{
  "hop_length": 320,
  "encoder_bias": "all",
  "fusion": "cross_attention",
  "decoder_width": 256,
  "decoder_norm_position": "pre",
  "decoder_head_dim": 32,
  "decoder_fused_qkv": false,
  "decoder_bias": "all",
  "decoder_positions": "learned",
  "decoder_tie_embeddings": false,
  "init": "xavier_uniform",
  "lr": 0.0018,
  "beta1": 0.9,
  "grad_clip": 1.0,
  "adaptive_grad_clip": 0.02
}
Rows from block 3 of the audio encoder of a small audio captioner, named by matrix and row number. Rows with one number belong to one neuron. Each number is 500 + 25 x the weight over its row's rms, rounded and kept within 0 to 999. All counts start at 0. Numbers have three digits each. After the name is the row's rms in percent of the matrix's.
After each neuron's rows are labels from the 100 clips, of 14976, where the neuron reaches its largest size: "top examples" is what is common among them; "peak on" is the class under the peak. Only what is clearly more common there than usual is listed. The data: synthesized solo parts of chorales (CocoChorales). In brackets: how many of the 100.
# gate: MLP gate (encoder.blocks.3.mlp.gate.weight, 320x160), inputs 0-79
# fc1: MLP up (encoder.blocks.3.mlp.fc1.weight, 320x160), inputs 0-79
# fc2: MLP down (encoder.blocks.3.mlp.fc2.weight, 160x320, transposed), outputs 0-79

gate.88 117:497509502456484469530525550520494511473465521496485494484482516509512581523488512486491521469514508497489495482503492477513502476494494551519506510502529474534476505527522507543485510495499485499475490471523498541521503493508499459506537559
fc1.88 106:446500503473485524530512496532540493478510498487473462503518569500578508484515490497482502467547530513522496456505458491464471485508503488490521500538485536485499502513496526483462522464468483502482508497444507482497490477474526508485470504
fc2.88 103:470469478539483525514465504489492488429491493504498513517488546499504492503498480530463467514462470505491533468527510512551476530510481551518468473493514515484498493462502498506458523491519504504506502511503463491470506495507491544481464518
top examples: note A4 (92); note B4 (90); horn (29)
peak on: A4 (81)

gate.145 095:524478523502500477500485516479516503482512499542492465583494516470507515500497505485545511489505503473482484554489472556509474498504524533503478481517518454478440439524502470527503477499479492495495466483530488513499487480490478523475497533
fc1.145 088:529505461531445490590536536472481484516484528462526511501523458513539492469460496514503494537476488497491518483491493536530471493481494542526453533520520536502530500481485512544508505520483521476539502490527467461491536491512543494479490457
fc2.145 103:524469497481519500481503535497526502491512519507495502525496536527543482577492516546504484507536511483474527488482513475509459522524512528506421533452511484545525518496488490520512509488482503474522436513483468481459566525516479524488486505
top examples: note A#4 (61); note C5 (47); oboe (37)
peak on: A#4 (60)

gate.190 092:488489494501489489516495413510521507482517488493482500491442533484498481538510551513511461479506522484526484530513491521463456526462471506487491517484517522494488498489482506466533498495509464547486505462516534499486450494489469508510506537
fc1.190 094:525513503472519519442529532515509502504509505524470457499504471499478501509520499464491484524508439511472527501477470524511507502553519501578459510519495453496482516466548509481491510515492511507508485484501507509517538479512517439559468467
fc2.190 092:512488478515502494528544476472463454499488490531483497482505492498529509498518520470506506487458515512474524483448498505467490467528481509504520507477493494510524501469506469496471520486466473524480508495530506499458473514442513488480540529
top examples: cello (64); note D#4 (46); note D4 (41); note D#3 (31)
peak on: D#4 (34); D#3 (28)

gate.71 103:463505480500541558532485484469466498517496468486472491444508490502510509514503507502504491506530483515587545476545500473519502481497521482504503513509511510509514502490517481491500509513467504518507483465507496505475510507452506512517483525
fc1.71 095:495510493485508478492526525498516475465531532532463522540470526495533489485509489524496494449485515471476533517517471494456501485516496503503566483490504488503441516530509473472474491496487487500459539497492488480449513498535507506532545469
fc2.71 102:527564504513509496506469484504495497486529468471523482520514519532510458529463526451495522533530453508508522491506506469476511468494516517504541534515492531489491494498509531478479505510514504472474519505456526506466493486516482475542535458
top examples: tuba (64); note D#3 (60); note A#3 (37)
peak on: D#3 (59)

gate.291 084:574500495449484474476523482549506527504540512509475504482438497526463528475509465528521494476503495488499528496504487495492532515495511504487528520491494511539515515519540511547456467472507496519543492523479487467494488514548488516530510487
fc1.291 085:505484502475495459499488542517505511512523510503511542482496484482520498496493507482526495524501540496452469504486534478496485476512492528485472510492550480478494494465524526531495456527490502495505480433518525474536512458494533509439469540
fc2.291 088:510506509489479514524545513542487463505531521497508546511498490500486514530528528511491496467527455482486493466492472461509469479490472491489537524455462545450525510525479522482454477509489502473459489471504543472510487503496461460489523529
top examples: note F4 (60); note D#4 (38); note G4 (25); clarinet (25)
peak on: F4 (51)

gate.81 098:517476498522464516478504511525486540509481463510497532494497469471530476490483457498508521480511498530507519483489524453497500479483536476474495481437535513536516530462489504458499441490507523484492474519517469486517448521434505520468496509
fc1.81 110:497480516522522499503509484504478528502519430478454505482507525523500487506470507511483486492536504508471500533491516464493485470487507468526508489480473485498512512481457499486542452499502529537508501481519490484528482489470494478464446534
fc2.81 098:481511535518487502476503515491476492486474517474493499526487487471495473500504495508496491500511497470508483506496470513475517466517470476505515481500472500453517472505485503468516462539513547475491453463533497540474477458535521494501536510
top examples: cello (65); note D#4 (59); note D4 (53); note D#3 (31)
peak on: D#4 (45); D4 (27)

gate.266 118:460510518508483495469471477513456533452534542557477482512501487472511468531508533509537472468494499551473511485507473515510532519495545460496495454469504523507448456468496460487495503477497498535495491476508473542479513515500527545509449469
fc1.266 110:475484542472502525437508485508475539504544537545488510533500504472477505535513476486492447496502528529465505467515507504514496494518511490482495449463493558457506452511443494528479492514526499542514536481493510568525482498503485524531490480
fc2.266 109:560530543523476533511535567466533508523489526445494476525465487497530500504473504524502486520503518527497520502477485512504459507519508511513477512512485513505512543507472480519467512523544505527493519491509474533510514509504528529476498511
top examples: note C#5 (69); note B4 (44); note A#4 (31); horn (29)
peak on: C#5 (69)

gate.67 097:459520467487492513486519479527526503484533525538453515499511489515505485464493475454526474488467483538507506540521473551486463481501515510522517534495488500489519515461489510499492460547544508479506470489511540476487500500447519490503512496
fc1.67 103:466495529464526505509546458498478514502528507509470535484481554515510477499512463487516447479476511511499471529499507517512487497563492473525510494487534505536529502494501515522455483507504491473480503514512503513455501488505491441540491507
fc2.67 094:527531464498504493513472495487512489473471482508490458500483494510491464490426472450529451469490492499491509512544531500498485512541522497527460554512561521490456540486496536470465507512488524502521498499494484468504496568478510511489519497
top examples: note A4 (85); violin (64); note B4 (38); note G4 (26)
peak on: A4 (83)

gate.218 103:530516522453515485496492476506431477517527486518527490520472497505467494491469537511498474480463520503443508476504468524508498462500490514484508492488467508520557476489514484503521485473487501497502506477510480490499526545535486510483545516
fc1.218 100:520508517547489501499530532484548518497506522454518518501465483539518515507488495511491514494530476480533484503523536446506531509502533540494479516459518498496443538499484516521489444493488520496519464543504508504497470508442520548550439481
fc2.218 101:501480465526516479503490524502529514508495495501547491485480470492513503457518543470495531494466495526499505499530482515513501521513508490514492509449498445506432472462491472527523551479543534469509475465462508504488446507486472480509483482
top examples: note C5 (51); note G#5 (44); horn (42); instrument: flute (28)
peak on: silence (94)

gate.76 086:516495513505540494502477475492489469487524511472474469531462492501507511517490463493481497542491496501464538497452505511487523470518522478457470487498466530461455462503481482504516501494472510484456500478497512502468538472482472505490449502
fc1.76 089:500493510527457478474525498487557521497537481527472502500487464520479474451509514481533524526466529508512479513517504502513528491531519520463523475515492503522499564515484466475481489526462479490489486497451527492496516490513450456519490518
fc2.76 092:461535525467460500546482463528506523456510526517506461526488499524477501482508488475488507485465506513496543499475482470485518526455477479442455483499514501508460488462449490465468504518470498524528459497496476496476485506448502484456496510
top examples: note A4 (34); note G4 (33); note B3 (31)
peak on: B3 (28)

gate.141 089:534537457467532542502521459468499511481527485469482508523504525482522522488511504528513520522475507531533513506534479507508449477548498496525495446507478540481479477480481506489480521484514514519490478437547516521494447441506453501470513494
fc1.141 093:571506501472504484482483512516473466513487485477484480463482480488468504495519494534483509539541494486487524523515514477459517493542476503538507530508514495533500525490499546511519489486455475478485496505537514474531453485514523499509476491
fc2.141 089:527488522510524510492460526471522523534531520522447482484500526521510514507484495505508562484478508547508483520494483535489509448439500466458495472521494536526495474514512493471483486521478482549491483516491423459549507487530484499493518516
top examples: note C#5 (100); note B4 (94); violin (43)
peak on: C#5 (64); B4 (35)

gate.143 113:529518487537493495480488510473495492510455523497467511479538528493470433547494501503517508486544471464493514457522490492488517520490523501521507490469523486517526561532492468478498479460531511522487518521493485510477504544516522463515483522
fc1.143 107:470523464510495504478503499516554519516473517485488508438501524505465472519475505488515464466491510471495521487486493496526461512457517519514503491522484517472513507507440479519505492491467505464458500476484547520477481473485485524463454511
fc2.143 108:502497503486496510478502534540501509527466495501487487525533492511477521474517515486476524507494534497518486491475494488459476464449500472520530495543496428536495506465467435463506489561492505488517533509507472481497523536488519490466513508
top examples: note G#4 (90); note A#4 (30); clarinet (28); note F#4 (26)
peak on: G#4 (90)

gate.114 084:468497480480536526481494507464514513517541523518528504517523526526530471493498499532531480491502498490506521540455516477477534481495455525503483494485482514510486514501483504517522477497456504497476520521528516490462488510461486478562538455
fc1.114 085:500474531449511491443488490498501508494513508461524481498541514509538543507509501493517478528482543503534500505466530486473507486515453533500520476509476490554501521503495472552499511509475519474515503517539501462524499521533493490555504449
fc2.114 084:531451496510513513516483534503496495478491515471506534483479531500573493520543539521515518494447489527504508484516516528532527513512467488497475531451492482462471507537522536504525574495540500510496486476471513490499498490496488490480505544
top examples: note C5 (82); note D5 (28); clarinet (28)
peak on: C5 (82)

gate.113 096:472508485477521467534495547525480536555521508470512488542499479488433519487490552524518523502496487504503546485540550483534536489478503480512496474505527511488530493472499539509509499502478506518456487502519484506457527518507540513542505458
fc1.113 099:462519475508484515506460486525515522517440498539487517504463516484468499522477541536509508459528482493482490495509462480500507465521489483516520511493572505481487480516558482484467513523489482511520494516513483456469482466506507520538467463
fc2.113 100:470527500468512542505505515517496491470514509491535459502511491494472504525497506447509516514492467423503487495487490499554493513546530481522528506533489549481471474492501515509519473466500501469480462474493518496456469501532505470492528467
top examples: note F4 (62); note F#5 (34)
peak on: silence (95)

gate.53 090:504539504460469500533522489460501517464486504517521504495522471510508536489487518501501487475515508515482509484511543515453492470489479488512494526488474471525498452490458476507509521490476479540513480515468542498471495501490510491504513494
fc1.53 089:564512533485513475548544451480522449487508462518521507509523513471476474518496519470508510470460499453557506508515522467509500537500530495535505511480544541509473494517525542499478497477501501467538508447511524486487478474484504499494485480
fc2.53 091:569469513493490495455529502474507520434464488511507485501521538484510483489504542499534494479502489530460477462506447484543506507522475460488516537509467533495486511532476487511496513491493527523500457489502484540503476539538533502494536528
top examples: note A4 (94); violin (65); note B4 (37); note G4 (31)
peak on: A4 (92)

gate.117 116:469448524468471499504506532497503475500516495521477501482501495500500467477505511504534526483525452487517515514459476503494469490486491478516498516504504479516484530471532455481478507476468495488499520486538459487519490582511499531460538517
fc1.117 110:527516515490504471507460449521477514501522480527516499458478501503497500490500528511510502443495504463478562487547481480513459475459503509522504486514535493515521493499471495532430497504468517510515491485488489483477454488487485510538512525
fc2.117 109:501555496512523475473511498479548530542497497455504482460485516519488472556457465505532496479515490508537507553546504471517497481507518479519474512520523502483494505507506476483491483488475480558451512470483479534475497528481483511499463506
top examples: cello (67); note G3 (61); note G#3 (46); note A#3 (36)
peak on: G3 (50); G#3 (37)

gate.89 100:508493478511519467485477536500504501528510499487462496533520496499499514521473501527489483530475487476434537486463530542492501508441531474501500514500486502516519448512490499511491451525548527469488489489509501492502448545468504555499489505
fc1.89 107:502493483504542531497531473470498481514518474558539503499483537472528500502502519501496533546494531482504511482489503515469492502514508448505482502493474491515500498488471499504516483480505486548562489502538513532525471518444532521493526502
fc2.89 102:508499468503490444513468468482538503528472506511515467491456523485495476527470497450469478534509453534466520513509476504468507498511492502505483561525477500450424486434476504510501510482497493529509531507464524465536534547468499504547519528
top examples: note G4 (37); note E5 (26); clarinet (26); note A4 (25)
peak on: G4 (33)

gate.255 111:517520491491495503503540495494487491503497477494473529462481539462479517472483495526518472482541496525506437491469512479559485507540521546483481467515502499490458517498503532515504463490517504491508526534484548494480520507520506483447522469
fc1.255 105:519503507531515515511516508491529493474541542470472505507551523503507529494508491533503513512486463520506465490472466483504452491504484489458494504500497464498476505486461469538486460477514447507527525515483549532524514442495524495516480464
fc2.255 105:458477542496517484491514525527522500479505522530502499519498510475485498503509510531483447516512498516525512482513490454530500501517529478526462534524533514493514509520502508510461512515434496511518511512514543486515501527498534533503487514
top examples: note A4 (52); note B4 (36)
peak on: A4 (52)

gate.138 105:528505508520489497463492479522501488505493506520531481526500514505478500484510525509467457536513508452477524466487484489475507500507522449504551506512499472532489552550480476527467561513527491521456465493520467457473522516504489501504504443
fc1.138 110:522474477519505498471500501550494516484504462528526496497516547506497474526525503507469451502508530470497533513465438456487508502520527485499534506546477517488481501512481531537495453500527462517457532481495468512474488550492476483470456482
fc2.138 105:507500539498514504504489499527505517524528507492482517481497490529544487519528488489486484498492545490485517563496539516468492491517509500484484461519458503535476513469526532463495503510533536477530460490546466455492542508476482497524479485
top examples: tuba (71); note D#3 (66); note D#4 (40); note F3 (25)
peak on: D#3 (61); D#4 (26)

gate.259 104:539537479451505510503517483476522520497497482513488519499493515501486499504517518487500521478480504497537498492473564537543494495529483520487495466502496504480516523503494519485467465459488487530476456525488524528503511479472497482503529496
fc1.259 104:504501466486489514433519483478504503470484475494482454521478515496483511487489516484520495504512508501508529495473482511531499532520530460532471504542483486501554486481518482530508500524534517507442493512443508526448475543468516499485504474
fc2.259 096:500513494496498518524513520466495503489529477547506518508500536465519502500500502495514541462503473486527485459467521483510526512494509451539474474506496521513510500489505524522478512507491487509480521515519572486477479475471494472522511486
top examples: note A#4 (80); oboe (79); note C5 (26); note G#4 (25)
peak on: A#4 (78)

gate.276 088:516493495501449489490526530547504492452535472541474527515487485499502528508475494522497501485473503498485529526512455510535542484485513507501498501474537491468497511489552447485490510527505475493523543503541533516503468552518471513520480528
fc1.276 100:484507451495477523475516431532497438485522464545496531532499493510541534536511471473505484438543513492491504497488493518495522520462522501511534461501520497509491505509537508512526509498473473508538480490490498482479520518506479528462479507
fc2.276 104:498473528539512478482534516501536496483462499485524561491553496498474494484485516519522528531505486551550521547536496493501472492504469498483496508485463524506547493500492530487473509504516463494527476516500472446511500485458536519490492494
top examples: note G3 (91); tuba (85); note A3 (39); note C4 (36)
peak on: G3 (81)

gate.214 089:482535471473532495485530487508473535507474523531491516471500539489482528440521514510515492498497505506464475498519506499512476464488492505459566484459531517500501561521476458479456429507494506496532495527505568484516474500500484498483521490
fc1.214 086:509518517498536516474484461520460510457507503509520503512482525521496475498503526473544504524493502501474514456492521502477501474467494517444546467480475503501512488502483460530485483505506480511514492555523556506494517520502523518450497534
fc2.214 085:545475470510499538498498513469508538505536480461521463435497443468531494514504531489484462510503469514490500472514484503513516508503532514461524509453498484497506537490530513492536498515531510500488506498501488534515517496468504450509461546
top examples: note D4 (99); trombone (93); note E4 (43)
peak on: D4 (99)

gate.179 100:508545509512526502482484505506498446483499480488496439529480495471519516517517497473511480503518534473476493487478512503483456502521501476471552460512486492488518486503464527472477509476518473508523483475453517495537492535540443493486497523
fc1.179 099:495506499429500536493494475510484488492500526480527488522538525456504480484526538495487502540489533483452516495482531533487506506474501528489456464467516499501492529491500493511498499480463461517486492561533529521470514500521547478497460477
fc2.179 107:490510461501537507501517496526516547483518472485547474532496482516475483495503507500474487508466511541487511506516515467493493497509507494460515515511469483452524532535466476491517507499467510504489505525491515501511503462530487475494478509
top examples: note G#4 (75); oboe (44); note A#4 (30)
peak on: G#4 (75)

gate.295 092:489486510547502487487520503521483475514523536515527474500537506545499483488484528448582509507490473513475510552479523482498484513471516488505522490520502515536460491517500513487482550474484508515497489510507543471471460479479504493506495532
fc1.295 096:501505496522471528495513450467526502523527537526465501478498509521515447475552515471501563512482459509491474491472532527490482556510538456520511492500486502527518540516535501505451488487504521522462537543515489516489494512498473544489529500
fc2.295 094:474530461497525501490486474496521543506483476469486565488531508457532477434534516491460537466486522507479492508517515545510495486499508477471521530465501545499474457507500530545508505490542487489501478514529496535543482490539487488522541531
top examples: note D4 (38); note C#5 (33); horn (31); note F#4 (29)
peak on: D4 (36); C#5 (33)

gate.21 097:476529498475501499485521469500535495499492516469485465559442516554482488482491528508532513511500481481499465480482480485509471517502527458501501524499476486468500520499494539516469515494503530475497531513483499481470507473494529454488512527
fc1.21 091:508523456522497502518537495498469486511513491548452503504479485477510493491489514474545535461509475500476533497497517517503523498501495482518516472490522487521500471507488524491499479524441501514482503526500544481525532526489504446471522519
fc2.21 100:470506459524526468511517518507518539454493476473491481501480512511488464528524512530499430517483485500527541516514526488502495489525496565551470530502502498502500501488491498507491502518497528464489507470539500511527501518531499489508522537
top examples: note A4 (66); note G#4 (27)
peak on: A4 (62)

gate.205 095:464482548456505524498455467523492494501503496487480486459523505472471496543486524484478510522463519491501487541521526468499476481490456477476498473492514503487486497420523505502498520528537483471481494488464496462494513520503531486468489504
fc1.205 097:462486544465521532481519500517513489530439539478476516464470528495476513482469522471509503509490529478500481538539513501503487506486506495491493482461486478492513481437491477507497493519547474499481517500490478474488522510523520509476503522
fc2.205 096:508455507485517456497530480480478451506548505477493469491494510438573543529506523516530483521486491486473502515532544507521457510501485505521510480467441526478533517522480480517473520519436499454496488486492501496469472525546479487512503516
top examples: note F4 (60); note D#4 (50); trombone (26)
peak on: D#4 (42)

gate.109 106:517505538499476546546488526457493526496442504502469511532497499508490460534501486489520537492489497523491510483489521441503451483487499488525524530511476493465515477483497505492482513505492537545554504521460488534525491509467509486504514468
fc1.109 109:539472487510510492499485554447480490436545482548527497518501495488526517481520466488528508525499519469499462511489499493476493491467495484503512469479509507488477518526490520539518488482536586505455471492476527519460477532492494473473493498
fc2.109 105:523487484529479486521503538477485495481499479512543518486490537525485517525504471518526495488510479552476504505562509532523468499502510504520471531494532506549493466519512548469470528472517485475471507476484474549542512519483532499562497486
top examples: note A#4 (56); note A4 (46); violin (36)
peak on: A4 (26); A#4 (25)

gate.216 097:459542507426485492449484466516521504475495474541472531525536460524493509513498497566497506473516522459475519475563471503517493556504472468509506506494530535501498505493524514487493494514460503484508489487487481486526482487504524534505511484
fc1.216 101:501521465524483506458543525462507482503508501505497530481509470497480498490554469494483473514528505441518487508499528492491509546478512520515501527504483456466539504441475514538478505488515563464479474517519505525462498492486511464480523494
fc2.216 109:462515458504508466501529519521463509463498516473504498500505498515480520496504497493477450528508519470520515491489483516531494492490507542422495462453523518483532517488544515500512506443523464551501487528520446516489509522489514525508501519
top examples: note F4 (65); trombone (44); note G4 (43); note D#4 (34)
peak on: F4 (61)

gate.196 098:475459511526475513486519488494500490510493508478482479502531495492522473528492515495521510492537504520518469454509484450529495503519492498503523462493469474500496541480512532529492504538561513542514501446503482509457507527469486464534506515
fc1.196 100:558513542476481501535492488504509518502495511520544480471507557520454503465542531504494504484460489488484522509518480518467497457502529506469544495530529502523519547510480526509460518501480496466503495503499499494499534519500532479492501466
fc2.196 098:521521516425471474528490523524460495446542524511468527521507450503509514462535507498524495479500461525513500505515492466503496519512503543478492522474521540534502440487506497487515522478537472496550545522505512482502506543525464487510509523
top examples: cello (63); note A#3 (50); note C4 (32)
peak on: A#3 (44)

gate.136 114:513461534501529489520521535503475475481469478489514515516470524506463519502508469513492486501497501498527523470486513502492521520483496551490522474480491485503504510515469491517456471462544518486484535503479503503507498484519518528558472516
fc1.136 111:533526558485513520505549532525496476470549479477478500498495498536485509461470521540510472462492514486511528479509524512537475488538560496539464498482475448492498507477480508496493473503470450521526505506492505499515497507505494520516498507
fc2.136 110:537517562476517485543493505497501481531511497529492518465504521503521530496500472511520475509461495492514455470518460513503520487489488483539491492470515468478496507546537505520491497504494520478574508507468476513462504485501523513486497511
top examples: note C4 (46); note G4 (39); note A4 (33); cello (31)
peak on: C4 (44); A4 (31)

gate.144 090:475524476500516479540511504516502515434496516538461521508545481515490463536519536537507504502456470480501501489498547480527522496497503507554511546515499548471491495473521533518504503544480535530506514458542504488485485540464499505491461500
fc1.144 086:482508487467463501508510463492498487497501523505467471489493501521509508490491477503540496518496544501514523541478489490478439517461531474523528525525462511524544522539512507520499525470536476503479515519521513479535499535490520524535527533
fc2.144 093:536450518531508550455481492491475489480515488521513448483497494496506487467490470492501545531467492537508525498493502456491492502509461473499528469468505449497506474496562504489526471489511540510487542517486477500545475530514532501528479490
top examples: note A#4 (46); note C5 (37); horn (36); note A4 (36)
peak on: A#4 (35)

gate.87 121:515483519558512467492494559478476473562482505477523505508495498508473517484493458506528494517539539529499505471486509518479536514518484506537499507523533477520478538463517559495456484474496492496514521504473471506503505496497482511502511525
fc1.87 116:465498533476484496498506532511498516501467499546457511486458480501473433549545517471480536528488498487458506489474469512487485497522547525537502517492501498493510495528487485510495502515524506492503478532508503486531514536482500528504475506
fc2.87 112:514474490512457522495502513460488469528494489502521552535497537495498442474546464491463487512503519479463513555508509481515482502492513536513494526527507430495458505476508466505509507469548490484494480496499496529498535479477542497539465492
top examples: note C4 (95); note C#4 (77); note A#3 (48); tuba (29)
peak on: C#4 (48); C4 (45)

gate.159 097:534509492501455513515475463537514522517528497464531554518497494497500466500482492474527510517449505494454501490549524471523459506493487531493507548469510558465511512502508502521492470516527469515475475488517524441505518520489490483483483520
fc1.159 095:518509484488518517524510478514454527538514501512432533527525508487451489528485485480476495487473505472486492506505421504525487465504485519522496534499492507495487476472514497490475477474507494466498454544483484449470514467526539526505522487
fc2.159 099:515525465506480524497452504540482476474483471498543491479546494512487513465471489515473511494516480493511509519553577501498517470498515486487520511492511509490498523501525499504521516499497530503459481500462499484505467477473490463465475497
top examples: note G4 (50); note A4 (49); viola (38); oboe (33)
peak on: G4 (38); A4 (25)

gate.187 086:510486491485524533527470527519517500494472507535466474540513505493516473486539480430475489537450475478472501447548529526515527498469503501492503497490494477487496528514525500451520513514464518503519506506498526484493497535501520477522480520
fc1.187 097:494458558519552482504501507463524514514489480535470532481493484514484513505481502543478539489462510512470500473513510506486537491478532518527517495541480513510530505505459464511489476451519465532495528509506476532505502496535482495502464546
fc2.187 098:434546490553486514480507459509551446509511485502543512485499541481461491517502521544469447469505483513514505506493495512465504481547508557538486540539507518472473497494527513524488469528484530516472488459487515517455480515468494510455532539
top examples: note G3 (52); note C4 (41); tuba (40); note F4 (31)
peak on: G3 (32)

gate.110 104:482555520480504485480460492513527488504542454507520489484522535533468521487504470523513467514515535512487523504496521515503479488471513487489510579505510579509481504487482493482468500519539502520509497521460528476509478520522488525511508491
fc1.110 095:510520538446516494504474443482503520444480487526496503521498506464441488524479518516478502544540474468482544497476544501482505482486505526508500505506522562478502484548498452530528467518501492490510476476523510535494520487504493493520492539
fc2.110 098:495449488472501472552481519515498517454499480499493493483440496502519509486514514479485513455485493530462469537510500507527513532493497489526513523531454459502510541495512529523494557482486431528508472508500499511521518510478473495486465463
top examples: note C4 (98); note D4 (45); cello (37); note C#4 (35)
peak on: C4 (93)

gate.97 094:502503466503519470498457514515504517485559505513492547500479495501539481502534460475507506501513519473503518454507527525532505449495456479518521511447488512464501480493558524572508500479487473494456491490453515484470508507510482534493483464
fc1.97 096:449470460497475521538492524527489463524502498560529488502474520453506564530476477536530506514500506465449535502491485476527518520496523527550480520474502471482489472500508499513502531493478511472515489471508511490470522529521494434493500464
fc2.97 093:500518490528505460566518548518513476502500523444493476476459510466519502495509490492524508517444502491536506533525484521484492504485493488472483485475540515491473523480496485493528501520514527501488504510475500484429456543496504521470477495
top examples: note G#4 (74); note A#4 (74); oboe (39); note G4 (28)
peak on: G#4 (67)

gate.311 096:468482458477532512470567480510504471494482524509509530453518465473463471477503501470521520497450531499539428473523498523504481522478465465495497513543485507500496514497500513490506489504517498466488486502489515498467483555485498483504485540
fc1.311 100:457496527523486452476462471472508491479499526464493500511466514510485506451549476492467486502546549514484494508512551499497537493461488497529496466517468525521482465530529519550521505490516493501450499469455494509504490531511498539490480562
fc2.311 103:541456508494469512482505532474491511490507483506436539520512469470519531498497525478487439478522528480478486499527502510525520521479454478455508468491478512546481527493479518470462535537501523482500494506545484524502489505513488544504501504
top examples: note F4 (46); tuba (35); note A#3 (33); trombone (29)
peak on: F4 (41); A#3 (27)

gate.285 107:526505479476484483457512584514459539514530487497523508470489491488517526508539527489509491509474504531535498498487480531500517494513478473503461528516503474520533499463471499442478530527494512526556493498509495506495430519493488508521500508
fc1.285 108:511526521510471464505505532459537510486488494475502497521470556515511481497523525532511475524523512521504512493457518458491453531495520464443483550487517480524537499515507507460487530518511483484492519480495490481489544491515541478457521484
fc2.285 106:498486508521520474496482498542475465486468517469496512482537536479459488499497484461471496479474502491515528497497478487476429525488489534496513459494514528466467536419488476511515498503465485465444489516473523489530463519525529490528501472
top examples: note G4 (42); note G#3 (30)
peak on: G4 (42); G#3 (28)

gate.304 114:556520488482515464455519548511521529512513503507527448469475500522483474497507511511500506503496515473470504519515450523492467517515517497527501492509511512537517509488478521467467523482452495501533543505514497498496488541476518538524528530
fc1.304 105:473509520493482497503505501503485501496510511482513444472473512525504488521478501472445529501467522515509505519531475496509470437506490484511476473535469523526471563481475512485471484506506508481549527488531490514499477514482480534527528523
fc2.304 107:567508445489487493494469511461536479532504513478464476471465479495507467501428505475448509521506518489487479478518462508485487479503493500564478507523525474487488483504506511513521493463450528507518512530503543451484511492475477538541521536
top examples: note C4 (46); note C#4 (43)
peak on: C4 (33)

gate.111 094:495498511490516479482503508523484488535503517549486482530516531475528544527527502532533503506466510546529532490500494516464487517497502499519503506497511496549468505469523535458481471495507525499529474529483496495478484457508504471513510562
fc1.111 096:517522502535519509474482517480486468498473508537485496530480501441509441555547551459476538526467464502520484534478495462527499502501481504461504482493495477487490512513454513487488529481518499492477539498537494524510501494505518502523517481
fc2.111 095:512494530476468522528521495480459514542479477500500510510501520480502475477513501541471519464489483501486537515501509490539529501511502525488481471471511503509519510493504483504505524527497526509496491533507514514506507505481497483457468503
top examples: note C4 (99); tuba (32); note G3 (30); note F3 (29)
peak on: C4 (69)

gate.288 095:484541448486493479529509484518500509469492531483443509508461552474512522553485538521506466549487481547483472512522499453553493514515497482531498499476516472495513471515486470505492496508479492493484495491499500497531535517500484505452487514
fc1.288 097:496477523495502504528504504512501519514486535459470471500497547501455475526515546519518518531505498474481430486537495467545512507468493490502515493475507487452508452540479503518476483487517488479533530484476521527517529492449516527470537499
fc2.288 100:444507500494496517491516546474463488515515482508490490520451477499494475501492514540501518474544462501496477515496484514516550497507514492495483537452473497469488538529522506511500518484542571471458438476502519492514527459479481539444476500
top examples: note A4 (68); note G4 (44); note A5 (30); note G#4 (27)
peak on: A4 (34)